{"arch": "resnet", "crop_scale_min": 0.7, "avg_pool_shortcut": true, "widths": [64, 128, 256, 512], "residual_init": "none", "lr": 0.0042, "lr_schedule": "cosine"}
Rows from block 9 of a small rotation predictor, named by matrix and row number. Rows with one number belong to one channel. Each number is 200 + 40 x the weight over its row's rms, rounded and kept within 0 to 999. All counts start at 0.
Before each channel's rows are labels from the 100 images, of 14848, where the channel reaches its highest value: "responds to" is what is common among them. Only what is clearly more common there than usual is listed. The data: retinal OCT scans (Kermany 2017).
# convs0: first 3x3 conv, stride 2 (model.blocks.9.convs.0.weight, 512x256x3x3, each kernel summed), inputs 52-103
# convs1: second 3x3 conv (model.blocks.9.convs.1.weight, 512x512x3x3, transposed, each kernel summed), outputs 52-103

responds to: finding: choroidal neovascularization
convs0.60,224,138,301,273,160,188,205,142,196,209,182,169,197,204,175,209,236,220,198,135,180,243,234,263,246,181,208,176,188,147,244,204,182,73,182,178,234,224,253,208,199,228,154,191,191,191,218,185,256,204,147,209
convs1.60,189,284,279,175,197,193,129,211,195,203,208,220,188,184,187,221,220,216,224,154,171,246,206,172,167,172,267,240,158,206,214,178,147,228,155,180,245,165,205,212,201,270,219,197,155,226,193,194,137,260,233,153

responds to: finding: normal
convs0.231,245,241,173,253,144,250,193,204,232,207,170,193,132,200,184,214,175,244,172,191,172,256,221,180,171,174,207,199,224,219,252,260,137,208,252,170,182,252,240,168,261,197,181,204,214,211,271,174,164,262,196,138
convs1.231,161,228,294,274,189,226,163,213,214,236,244,143,202,206,155,181,218,162,160,243,239,241,126,242,249,192,256,117,300,264,156,197,198,223,164,183,239,239,164,202,208,136,211,300,234,158,177,220,231,189,204,189

responds to: finding: normal
convs0.111,100,153,151,155,155,148,189,191,166,160,152,183,245,205,186,230,124,114,156,135,191,176,191,231,167,219,237,190,184,251,129,151,254,253,133,137,181,238,95,202,258,162,182,192,236,226,251,192,220,189,128,253
convs1.111,238,237,166,194,151,215,200,223,197,198,153,252,177,222,163,166,176,195,166,249,153,230,213,238,235,200,193,211,239,167,176,267,140,180,196,178,222,181,229,177,261,103,233,218,187,203,127,166,193,182,265,192

responds to: finding: diabetic macular edema
convs0.370,278,125,185,261,251,243,180,214,215,172,177,182,195,168,235,214,215,167,267,246,176,202,153,131,191,161,223,151,186,188,134,220,300,198,207,232,180,180,174,164,191,171,127,279,238,165,158,186,239,203,224,213
convs1.370,231,221,195,272,205,231,285,199,170,184,297,220,199,274,154,141,247,253,274,211,176,185,204,190,162,167,265,165,167,195,258,249,148,193,206,217,191,166,226,206,253,178,180,279,191,193,245,195,250,266,228,180

responds to: finding: normal
convs0.334,260,271,319,159,182,179,180,237,261,194,165,216,227,210,128,202,164,170,188,122,253,199,128,201,219,190,243,189,151,232,158,180,225,204,143,188,226,212,167,160,205,143,237,189,297,205,206,160,181,246,171,197
convs1.334,223,244,224,299,204,177,129,175,206,197,152,217,111,147,243,197,132,202,203,179,188,235,185,173,220,206,216,133,251,233,248,115,182,178,200,229,147,228,261,200,230,189,247,177,183,128,228,257,213,173,190,232

responds to: finding: diabetic macular edema
convs0.286,218,197,179,292,170,146,196,164,220,177,258,174,164,175,189,216,136,207,164,255,204,117,128,159,186,83,193,192,224,243,203,217,188,239,201,226,199,209,202,292,196,259,180,234,155,220,194,259,184,181,179,184
convs1.286,201,206,162,177,173,270,201,292,212,263,179,176,200,218,176,182,233,119,243,183,143,158,238,233,184,206,231,89,289,187,215,238,241,257,107,228,224,138,274,184,206,173,227,289,220,219,198,269,195,191,228,221

responds to: finding: choroidal neovascularization
convs0.62,241,178,232,226,137,189,180,191,141,239,262,214,205,177,198,200,316,178,235,185,197,249,189,229,226,278,196,145,217,200,177,165,214,169,210,211,185,170,230,195,186,272,218,160,151,173,221,235,185,153,136,164
convs1.62,169,240,177,177,221,225,208,244,195,261,264,189,240,174,200,274,179,170,154,147,233,158,209,194,183,161,188,272,245,249,155,155,206,199,209,165,183,183,185,201,156,175,158,218,234,227,259,216,159,188,155,242

responds to: finding: diabetic macular edema
convs0.357,210,179,119,110,163,223,155,214,214,212,192,231,163,122,191,209,320,273,196,184,151,172,176,157,181,186,169,155,175,131,161,145,268,169,207,158,211,190,130,214,225,148,231,172,201,240,158,180,100,220,157,205
convs1.357,191,173,297,237,130,182,223,159,197,176,222,257,186,195,180,200,167,226,166,191,175,197,213,193,197,200,230,74,244,244,229,165,185,174,220,222,175,183,224,240,185,109,235,178,244,144,211,157,205,216,212,173

responds to: finding: diabetic macular edema
convs0.369,255,226,125,260,174,173,215,193,276,159,330,185,144,216,131,205,231,107,218,159,294,111,201,187,180,191,189,194,229,251,162,230,193,233,245,258,200,200,207,168,254,184,274,216,246,181,178,294,139,195,261,190
convs1.369,155,225,218,200,183,250,237,210,173,184,203,253,157,150,204,210,141,143,235,116,137,207,302,211,147,181,241,162,192,191,154,139,230,237,134,203,266,209,278,203,266,160,202,247,197,202,159,266,227,159,238,196

responds to: finding: choroidal neovascularization
convs0.290,176,213,182,225,218,290,220,173,201,217,202,216,168,197,224,225,246,184,182,236,254,117,225,183,259,188,165,244,159,219,234,172,161,247,155,221,222,171,193,257,177,167,250,241,180,146,186,204,136,250,153,168
convs1.290,223,185,261,233,258,195,272,130,215,168,242,226,210,246,227,237,198,283,272,155,193,212,125,156,152,186,201,205,204,201,146,195,149,207,198,181,99,190,130,216,226,197,226,174,199,165,193,277,208,246,216,273

responds to: finding: diabetic macular edema
convs0.367,277,204,177,233,135,222,222,171,195,201,184,143,177,191,257,185,182,237,194,163,191,141,189,259,218,208,168,271,157,188,176,138,221,223,186,216,184,188,171,100,159,253,153,159,214,236,267,172,176,167,182,177
convs1.367,144,161,200,201,198,212,210,271,165,173,237,186,241,171,212,141,296,211,202,263,221,226,277,188,254,214,180,169,222,233,153,240,256,157,172,163,206,257,243,181,205,167,201,219,232,222,163,216,173,234,223,236

responds to: finding: diabetic macular edema
convs0.313,218,253,123,242,159,149,245,181,164,176,189,270,225,231,168,153,227,268,242,159,217,214,153,211,243,141,196,150,264,174,143,221,159,173,224,251,202,198,218,250,106,272,189,276,260,187,191,144,173,138,178,227
convs1.313,183,179,187,212,175,151,119,167,220,180,189,195,228,254,217,169,211,186,208,240,196,204,169,218,251,231,206,195,276,240,119,183,194,195,224,235,227,189,285,190,212,166,167,249,190,174,193,153,276,171,232,229

responds to: finding: normal
convs0.473,187,141,168,228,190,153,201,239,214,212,184,140,196,254,166,206,174,179,176,190,247,142,277,173,178,220,261,171,228,242,219,143,215,293,180,206,174,163,222,171,270,171,284,192,196,223,128,136,160,184,218,247
convs1.473,218,242,150,220,206,159,180,199,264,203,255,217,203,198,190,127,156,227,217,189,256,174,231,218,178,237,192,259,213,224,181,190,246,168,203,219,126,235,168,227,249,332,270,168,164,183,186,186,210,224,133,194

responds to: finding: normal
convs0.73,186,173,203,125,123,186,166,235,142,142,219,198,228,158,196,178,182,218,139,201,187,152,210,210,138,187,211,182,165,210,194,192,248,303,166,173,178,151,165,223,196,253,171,188,226,258,166,191,220,154,104,211
convs1.73,206,220,107,250,180,145,202,196,174,205,170,176,256,174,212,213,198,142,179,206,161,183,221,206,249,227,216,100,197,216,113,218,181,133,199,165,189,229,193,156,182,178,204,248,170,228,162,217,244,197,206,195

responds to: finding: normal
convs0.295,166,195,229,182,162,177,163,272,193,187,205,220,227,224,203,169,279,213,204,183,231,185,211,204,262,246,137,204,250,277,220,155,162,224,197,190,169,158,159,184,228,137,203,190,219,173,288,276,169,224,172,201
convs1.295,162,199,111,287,229,162,85,245,228,242,182,264,188,208,208,174,147,153,217,264,205,197,192,170,213,240,234,271,224,193,219,188,234,231,245,200,128,201,223,237,199,232,245,185,195,236,215,157,156,176,204,159

responds to: finding: choroidal neovascularization
convs0.372,164,176,187,239,170,279,292,210,198,114,163,209,157,152,226,219,218,225,192,246,192,188,210,208,214,217,187,231,281,258,187,217,207,236,166,151,273,167,243,241,188,198,151,146,199,176,171,244,172,197,170,222
convs1.372,185,130,198,202,180,231,177,197,281,171,244,169,256,226,188,214,242,224,274,190,193,256,242,217,192,217,213,203,164,199,244,224,238,206,159,211,210,195,202,206,287,235,195,211,232,174,223,215,176,225,181,195

responds to: finding: normal
convs0.202,194,230,193,185,143,141,212,256,206,184,204,170,225,234,226,258,168,214,127,192,133,254,167,234,209,169,257,118,230,237,100,277,236,237,169,205,177,158,203,157,171,184,218,214,200,213,148,158,267,223,172,164
convs1.202,164,209,213,156,172,219,213,138,192,203,196,243,212,144,280,235,204,190,231,127,180,282,192,170,220,102,229,257,201,227,159,207,211,140,224,221,129,134,211,158,202,181,212,185,129,160,203,233,135,210,215,149

responds to: finding: choroidal neovascularization
convs0.445,202,221,256,210,187,95,219,244,226,183,169,156,188,243,147,242,237,200,135,169,162,223,141,226,177,166,213,229,181,219,185,150,191,129,245,208,215,204,249,207,210,182,171,144,158,205,149,272,236,174,205,226
convs1.445,160,172,226,241,194,217,182,214,116,226,227,132,237,204,314,172,213,195,196,173,203,223,173,186,293,142,184,198,236,206,156,182,218,148,151,264,139,246,242,249,166,257,227,179,199,159,238,169,160,169,219,248

responds to: finding: normal
convs0.356,183,222,143,172,115,100,179,274,248,280,277,138,219,200,186,184,195,177,140,163,197,146,175,190,183,172,179,177,180,208,156,105,261,125,226,268,226,167,248,172,164,138,217,161,174,197,217,230,218,221,206,159
convs1.356,194,208,190,241,257,248,176,178,190,224,137,145,180,185,322,257,241,210,217,264,286,161,214,197,226,163,235,191,215,196,173,147,330,154,180,208,148,222,296,204,225,283,165,275,174,191,227,168,211,216,215,223

responds to: finding: diabetic macular edema
convs0.461,164,184,272,184,194,109,202,218,175,178,240,292,238,198,245,166,215,154,173,259,253,238,194,202,281,173,146,211,196,220,179,272,249,198,237,250,240,187,228,242,217,151,211,136,205,166,197,228,229,206,208,179
convs1.461,170,195,314,271,217,209,173,222,249,209,146,173,180,200,236,211,203,178,185,166,235,270,173,196,202,198,134,165,199,283,209,106,278,244,204,151,266,152,249,121,143,184,195,280,200,210,210,245,188,141,164,178

responds to: finding: diabetic macular edema
convs0.240,146,139,151,192,133,264,223,217,175,247,133,147,85,184,232,186,233,220,175,168,187,195,202,194,169,229,185,296,173,110,165,160,194,193,257,170,158,157,178,188,143,208,201,170,196,262,175,143,215,188,188,187
convs1.240,198,107,179,149,151,204,187,140,236,136,118,131,244,269,207,178,206,216,192,181,157,282,186,227,256,189,169,201,164,219,182,158,192,135,194,264,174,228,157,226,197,260,185,161,191,212,212,228,225,167,199,175

responds to: finding: normal
convs0.314,216,230,142,240,217,256,203,238,172,158,179,243,197,190,190,176,202,214,218,187,178,103,168,179,188,207,205,201,179,270,156,191,131,275,195,183,174,161,232,238,234,217,179,182,167,194,208,161,205,270,113,217
convs1.314,171,230,166,204,178,180,258,146,193,194,251,187,185,231,227,166,128,231,177,186,234,270,196,193,189,193,234,197,261,253,155,205,251,232,201,165,163,249,235,198,167,166,212,187,228,172,220,259,237,214,126,197

responds to: finding: normal
convs0.122,295,190,92,204,164,224,178,206,282,231,249,163,231,177,211,205,207,198,167,190,213,204,210,188,138,241,164,192,199,235,154,171,240,200,143,177,219,186,149,165,125,152,246,256,186,190,164,214,174,155,222,212
convs1.122,183,200,172,170,172,203,230,197,209,240,198,194,145,207,230,178,221,225,209,201,199,207,236,177,187,173,216,104,199,197,176,174,249,196,144,215,232,134,213,190,196,135,252,215,188,205,208,188,136,151,113,198

responds to: finding: drusen
convs0.153,237,222,209,227,255,186,199,211,132,139,189,146,187,176,131,217,198,204,226,238,209,294,216,225,195,213,149,193,148,236,190,221,147,127,234,160,234,180,178,255,230,165,209,181,186,158,235,222,189,158,239,226
convs1.153,255,191,141,187,230,166,181,201,226,236,172,179,183,247,257,183,199,183,179,233,245,202,193,230,164,156,196,211,128,168,246,171,255,270,199,190,206,148,202,164,219,280,158,182,199,223,210,246,228,260,175,188

responds to: finding: diabetic macular edema
convs0.323,200,136,198,210,109,259,247,183,186,234,191,226,173,223,204,222,143,311,166,205,271,96,188,231,171,170,239,145,218,195,139,127,211,240,290,160,156,186,165,189,121,210,140,195,142,263,235,162,243,137,130,237
convs1.323,232,184,232,171,257,226,149,207,234,195,200,166,241,284,146,208,236,237,145,197,146,229,179,199,245,282,244,202,203,137,173,188,183,139,197,175,236,236,264,231,221,252,207,140,199,194,223,173,188,138,262,205

responds to: finding: diabetic macular edema
convs0.282,191,229,215,213,289,202,184,241,214,289,115,231,148,200,216,213,196,190,125,210,228,203,161,142,138,134,232,231,150,236,225,270,282,237,177,208,231,122,204,143,223,145,177,218,233,246,197,232,254,217,204,206
convs1.282,213,178,215,202,136,167,179,202,239,193,183,154,295,250,130,215,193,214,201,166,259,173,244,253,250,198,188,209,211,228,270,241,192,211,267,150,109,139,164,136,193,198,165,179,201,131,118,124,138,194,219,201