Rows from block 7, named by matrix and row number. Rows with one number belong to one channel. Each number is 128 + 32 x the weight over its row's rms, rounded and kept within 0 to 255. All counts start at 0. Numbers have three digits each. After the name is the row's rms in percent of the matrix's.
# convs0: first 3x3 conv (model.blocks.7.convs.0.weight, 256x256x3x3), inputs 240-251, a 3x3 kernel for each
# convs1: second 3x3 conv (model.blocks.7.convs.1.weight, 256x256x3x3, transposed), outputs 240-251, a 3x3 kernel for each
convs0.195 104:103097122112155119077091097172126048056159096118102152112185122146138125115151148074188060138140104129088169129104114076175094133109110129138114123170088128117125152176122189091167093174167105083098147125105085121115071157152157152148123102073139101158106128157157077104149107125153123129143096135138059141071090172145154095
convs1.195 103:117184112169120120142069116039087169148206102072226141047144144123165106102172100141186067107107098170132152119113171121114190098115166136111132148098134084160141133143098134121124116119160126170123140076094144140128137106114073128166114165090133124091156102151114107131156094150128189123106097156132161147058166077194072131
convs0.196 102:169140135095173112152141142092185109102146088153153139239040213170149075137167141100108151098136070153078164126070164182191144077131173148131130113135093176139167131083159161151089133149168125108136150124152127112128107119151133123135126050182178166073168099120148165101144100216099158096175154142165075080153141114071219132
convs1.196 104:142153096150172106176127120124120180116174059149127130124090115144171067114103129118164146059041091166124113138153103179184121106122105099072080093105142168136141196109115121119173105124080131169082091121158179141083086161109106130135158130148152095114074131121153098149077103106139106133157126151141179091108087144131160113
convs0.197 093:135095146123149105074177143105193087146163148100161078174116093108156131089119112089160138127177165200087145116106100141148107159088098109130140129097123132094138114138107161143089176136107143137176122145145104126146152105138121057139082124134117132088192141049112154123143147121075147088107104124112136116109176119102164071
convs1.197 092:110157171107112119124102121118095133115144084090139153112088157169063134069083130165151090116122116115107147159110110174099140130130112147107131123135120160117133152099134142065140147150137112101115164156131094189163169108093130147142124169117137116099110141085131136087086112121153115121101165137196165129133119132145155145
convs0.198 099:116114138153102102159161133110099141096202081129108217107095153181101159064149104150101116080135130125078120162094186109104126164107098099084129166093137224108136123104145125138155150131094116101138151103166117123119132145100146124182159147113131116128125202120086153175148086181125150107102127152116095092169129098153128110
convs1.198 102:184076087130107126124118158131196093119172187171002164123142162108117139163104133158088123145112143149124140137146116149114123096105185138149130150148094128093089059147191122086082113069119129196151103163139153100083096079176124176121104107103082143143150118184096107133161106126114099125110124104152088124133124192187089135
convs0.199 114:133135114126142166161114098120087116104072124079097113193165035175113140136109206115110104158119168127118140105124124144142123134132140127098148092149116163139145167164109160058086073137183129114085102105115166143131117114121125113187095107072167103163063177127162107145135164068142087111150167159164106099105172108163128142
convs1.199 113:172076185099146134108132105093098175153138074037091121156089164081197151110198138092075071097122150170177117100109164128125134158154119178160128122105151135128113095110112173074173155125152143121106086113183130143122236107130117079087135148206162084122139080098050092134122106127133117147097142091130115113176139117149148156
convs0.200 104:112120155117129149128116146075117112111145093177096180127173181106115158176084126104098115129141150193148133149134130120158149097098141164134088053126091094092090141115104131148176126156122153137092147155124156117104120100155082159118179086156112093097089071175123112094148067195170109131115142092078150119172160103113157158
convs1.200 102:143145124159082140183107116099099117195129042076104144142115104143139069193058124157136148099126132126004076010167072189085127097143194106174109109124132128145165202136163122143151087128039085122181093100098137079139120137114184062145085101074108137154108109080135130130094123134106111104155121106109161164110080121135118098
convs0.201 098:188116104159100124133141114157103094099053225151137099100173153144123194146071110173118117111103116185130097085110113151096111191099197177210192097088146128107154091138070110140118120149165118108120161158143086153165109115099131120178140140156128108178142104144160139080155191089115066133152094081121114122132107138141133132
convs1.201 103:129092112121125173159130118151134149105016101171159063179161074104073145171170076167175122096058090115159114126130147078168201158093146085108154130098163123131122145195136129132109135128124141157152179080167113102070105092177079141110137149147145166114082118107144090143094111115170118153120146147132076113089160117186115068
convs0.202 107:107163108100172113081141151168130149091132190113173137085135136110173101125139137163152095116132163083122089122066145142105181175129128128134110127103158102166141139140095135107137173064168139157125190143128187163122150023184085163120136147143103124124145147108232133143119183100135102151089170116140144114110126110161115103
convs1.202 107:136117187174115164123101095116088172132008152162119122106058142120129119086148074114129095081096176157144106119140187129146151104131132110151083091168125154132173139118115123100145103160149149110117155115210099103115194110100128174133129077140134108135070105156125122181169113122134147130083151137095183100130119103129093126
convs0.203 092:061111120179158141134151119121181104191138125095181119177149105114128120162113102162115139125114131142077133146105155140114092180136128189096165122164110131157115115171097154143108161098175118142151123151116135102155153194159124095111149109123142165118113159095113112138079174105199103141111113068167071148116113102153168108
convs1.203 092:036103094109196104197105122098060139122102110064123141132117094105071149136124061095186154139106104119147101139144174168180118152148129199145102119122134124114155130142123166126062173168095117134152093082148147088106112170142111118106060105198124162148074069117118151125118148145161124161125115146138094159107141159085085084
convs0.204 100:112158113113130094073155132079149076167138090110145124088160119145088072106152127093154102102146192125112133129202060130111122113126079081141124130124177137176186129171105143106155137133151162138131137111139126127106118130136181152153135182145137091183156165093159061112058136159144128152163168149115102210169121189096134108
convs1.204 100:111130110102152109120126137146126208145160145137132018131195138133178087143165080154149183165201158078114142178128119151111151155120096119127144095063087177104123123143118149084141120130171165136102104142143121166099091125180157194101117160131137079113125142128099102091122128102060181088132141082205161117120209117130097084
convs0.205 126:169148097110104144103119099160227055101153179098157177120175122114131125175118146085120101176091109120111130119091163158135114167087173115179125125119079114091115083118144203102128101136072133128153150091153121141118102172198184074136142165064148151079151110136171108156152187126059136161108134104173115146084151099132169136
convs1.205 127:136124134102119135133125183165040147154215079060172187102170113131137120112107142135133166130093089144102121082094195121056137130144155083135130160130158125123128158084120115078140107194108133134190132056122108125136177078082070148216198065139087199127152129158127173125138136125124151142098128125113155129072121088165096181
convs0.206 105:170099124142161107115112146062152182133138188184125130198069141129179128116123118122144131129145042072131176121143087101150117088191108121148152127148102139101076124082134077150157151155098125121095151171125113131149139070120124155133138056165106143152110108129093188134086110183124125096115140118167147153145123081062149199
convs1.206 103:117129157117164139145119083202150121160044131181067118105122147144175164111112182145158129099080109135126138158100112179132119136125080117083143142099110173108123130180143103194107126065140161122074131178160110139159091103130147226100030101110155146056137156106119136158120098163135121158147085119192123120107135132148138079
convs0.207 096:138106101149152125144154113134153083107129139147141136190133113096063143118149152116089095154102123112113082148130086131117088078170132083148143153103129058137112122098108141169067122116071138122116138088120128149102114111159114125091139096139123108101101070133128081147112123138149170080128135074143186089151103130150127142
convs1.207 097:169101120171047160160117123113188098106049126131144130095161131147118108158177067155108078098128166123125109165187112120068129141149082153158111115196113174115107060151104105119079162131114103135152120163116124132101099108209115178088161110129209045067143175157146135141113146111109136119110091153104150071125128126127133106
convs0.208 104:183092135127094091086109108118110146146117019077194128088140161172124186137078137122126169094125089124107164118156120152166130114138133086131111123137152143109118119152144146153132141145121138115145154143102107114111162073128103138092161117136133119111158109191095091114084135107110152143164171164157156096168155117114090180
convs1.208 107:167137123188124115124108045134152093117153133124086139088155100149153105140139108139103108063117092147136135137099129201135177058112076132110129127132099114098098135142106110128142135118138129121127127141109151159129111096134144192090152100139088082117091101153118139139161085143081136116119138164173064119149178143129125120
convs0.209 105:136175107083179157140111105141097130082188165077161063133165061130170151090147123093152149193089124126122094101124153143136114126159101132115109176106096121089075101154151137151088137092179142106144133139157128179118098175122192040138092152093091138068131147126084158132092163113093127135159115155153135184113123076104152118
convs1.209 104:147133108123136066120141120099126126045201116098165127192163134101171119168121160048133139126130122167147096145089142113127100133102164137177124193136136124116105073098131164097207118150180149134202124111125109120110200098081048145121186084128102121110143132157132125150164105131150148170080139104107172152106110084119139187
convs0.210 106:127123111119129138152145132148113137141131072087152149120039095145123158137122093160134145181066127072122140145159086083064068163091221087140129126163124142158157237121130070054172194173143139143145166153129163088091152227147143091126149161091175083138122173183154152098138126116116113156143127140124106155122145101138063160
convs1.210 107:163112159137111066151134134093083095143070186220097131229069220124192074068112085090137083120164158117106122132157182081129106150150126116154106153128091153103099084139104097029092189188162144152134159114107095156145141120115167150124140077160104097096071188110172122137175092143151170125096146102126118045098152106118126104
convs0.211 101:155128075186121141156145119160048107093099141127098080193133118136038209146105096181132153145079048076100113131086174073143152089194141113136092128105099218073120144199114124127151116148108151130106100150162095147135118175132106107102111106117102130160115186150109149132151185138130119100158132113076107114105053101123119121
convs1.211 101:131150151109200156119089124097115106136096157113137084110132130132116151147112132112120139165089083160173121130174116114152111079088142114144079139113122164119131180166116105139124131113124101155073126155144116102112117103074107156157137120171162096112121080158148144119138105099141128155113106138053122170150114127141217064
convs0.212 089:115136099187138119152158149063133153098140122140122140100181050092100131093184120119138102151131135227142108117185112129131124185140141086123114114129098110114126102127146148161137103099142111140135121129133124149132099120123095112168103161083175114109173138129160199152077127167118152111152135150117092068127163104097141129
convs1.212 090:150065115187088106175082144142036037104115074130142045097092151027088203109059197114140131136123123130120153101117132132139143144141159144110124142136139119120165114087132122086151109154090079092131134157139144111103102125129072129140158133106109149124150119087187105124172086155173131153131127113106138121127126145191205172
convs0.213 091:162102110169080132136154119077187094083093164186112190082098232104144208104128156158084075103165196118110100108129134147142145164147101153139116128138145111135134186142101161104122101142213099081142169153117186107165091142124136103150158072161101121174164120086076132106121118177152156105140162116136179150137057130155163065
convs1.213 095:120112167182108050172119111091170144108145056145135124114138089134090146139190058126125084105129164147054151168131149088140062123085092155130136113144142149130154109159152121161062129117120115118118107090190115108099103136186125106103064060146092121054133136140223115157116123116114109163137134124127158119082123172114130113
convs0.214 103:120116077086084151100106100176131089140196099151088114133162112055089134139147143101160125170132109156158121143116138154063131180131115113131108121160126118115129075095108111067100142131171146102150136126151104099125098107185083172118147169154095127113088164138108026175115138102140179161188123047114161162148157123169174177
convs1.214 102:172112194108110119129136120177158093103166117079141173139088101160252102116149122146118154146113097118164163125134149139114132154120173098133153128107145086121109145179123135098124133166155083081167142131147148109098087035133203156097101164112160152128093073115133162093146162130112089103076157143161118188159186036085095148
convs0.215 106:149128138117095172108089143103148138109169186105126118119165068111164130128135152173093141198116037115132139067033141116108171154164076129136103167104115135103150110194152125149116132092137114150131124136125189175136144096093174086133154162120128119125132141151135181104108111160152128117117066131138189136161175192098147083
convs1.215 108:182095108143123156166149091150128146187221095047205123039087133089180182103172124138132119168073174134143104120132171132131098125077169150105155147124148142133113105110136133091148113144156128057151077091133130144088192104093117151109141118186185139179119167140172179099145123194108109118160120108119150144133053139101151151
convs0.216 117:081154113095133182138174102128230050087056198162123096076115143178100107116146120146070123102153144114123126183141088098132107187089136182121081111138124118158097169149167128137103141094171127125108082126166189111114120106108150146095143101197086137102136160101181032175080149138143083127121173134102155154172110170154199099
convs1.216 116:149093163091126173091091149176105200123097041150243046105109133099071147088207082104171160137105088126139113105157203093077154120098105171128141124165141144147134110125125121129097120121131140155128118096135123099107087160115182082094122164185119126087121107155151092133100137109142144139145122135102165145127120123134166084
convs0.217 101:135140124128125148185152175142128104121094171165154125114150152144163171105128161168122142139120081123099162139128101119157124140139104148183053095173158148211123116138072137107166106052142136111109124150160066142077090119191139152088120117099098101159098092149094139087128106151135169179135132118124124141153088141088139084
convs1.217 100:123131106163112108142069122099076135080150144101120159113148122255074112089119144103097100126148144127120133144152114121143137154126152095090140096118130090116074159119123107087181170094103149155118127133125140136123093083113068179127131150153131099133116147123125132062117135141092077127142109160119132083156151161151150109
convs0.218 084:115155143145098132123135104175128065097156121149172105149109129163112124115102068114165179154134136067126126113081127119087184118121081122152116101156106148130181116151184129140099187170101126158120114120144135110176130165070166104097111061173123111121143166077125179171145121097155100125180068148139132113121078190132118131
convs1.218 086:115104194159107113146096160092169140075142126130127100115064116121121135143071126143139118128117082158126121138058139108154181114057125135052112118099099125083097155113155150080108122158142101167148133100119155174077145130167134182119094053169108151187120090158096135132099150144116163108150123139138154174158090078166103147
convs0.219 090:196093087221061144151098142133104142146126152113099122120096231174070171180109173112126111127140119145124103124122114079128118111129153143226158117149162119133121157086106130135184076106141072124140106133118130142168182076088088155136132102135149132144162080088128132116136173132145086097124155107157157106221049121102062118
convs1.219 089:180141101153074189159062167143141114120107104148145091152128095138102125218154085116119147111132118114120145140147138158138124123158090122123125103127119107117098109106099155186104087139094126175144149111119084124128168189143125128091126099066139133106099086114160108100134153130189143100119097142152070135124101116147135067
convs0.220 084:166131179113088152131135127141106155113076140205121163196100151163119136110133140220131131162180132118121129105107161055100146188100142134123120154098107143139145127153105119107169110126102142181133134132121120115151165143124190110117183106127106173135157120167123136148116133198102144101137135182174127154155101112098132117
convs1.220 083:137110186123090121158107189086140177096072155068105196091138132114110130147120139151118157127097202141129134154184146145148104150110116126124110124126167079151144065100137091140117143208187103078116148077109112123135150130138106066119120159241138145081146120134166105152159132152152095087135106159079092170121154102155158159
convs0.221 105:107096107116107086175169161214085116094090177169109157131114081085173156129110100122141149103124105128155157102124083131078145125126119128111140127145155100124164102127107127083093134215173125124161161162130137084128144112137159077126062178132128085176169156078154118093091161079129157158129192131154116085126113141182070139
convs1.221 107:176141166121131125179185053074132150121121107136156133129121096106153192078097096140154131129121095125146113162089131128108137095111130126103086166132126123101143113180194046085034181139112079094091150154171168164118116108171161168077052100135144126077124117094133051162146131126133139146143121092123142181072143050110103108
convs0.222 088:127137150109143100119166087099204095102174089122185109114174109212164094123114124109113110119146114142090141085144089145107074151142069144090139121087175151127159136136131123100108163132146116098124148102128087099144090145149160132123093085141116140131144121167157127131143107139118165105132120180183085125122081156084155068
convs1.222 086:131171107160111112129157173121061207110115072157175129058169084097099196088125202112189101107129138118143111138116106115102126144131152146123099157147141136120116112139115175155116149134111148179106112101176142156126134128130106169137106197136142095139107119152153113150099125114090137067147102137169124059140160098154087115
convs0.223 107:148126110155114147138155145139063162153120128124091141172119102112151131133125134122102109162095134162154163104113122114114130114113137111154122152137146145192119138095119076108184149156055126121154120128136165093138164142084136141164200101131069191136106156090173120188166084181132087146136103156145093139189148170136073118
convs1.223 110:165027160188015109124112072097165095104195148099112164055138144144101155053137157110128139119139140133107099093135165134138150195156132124078141117106129137115166108165100084147092159139117126104153172143110124111116109146113177102177100180087136123126111142121100080141108135077166094120154081119160128120168104121128139134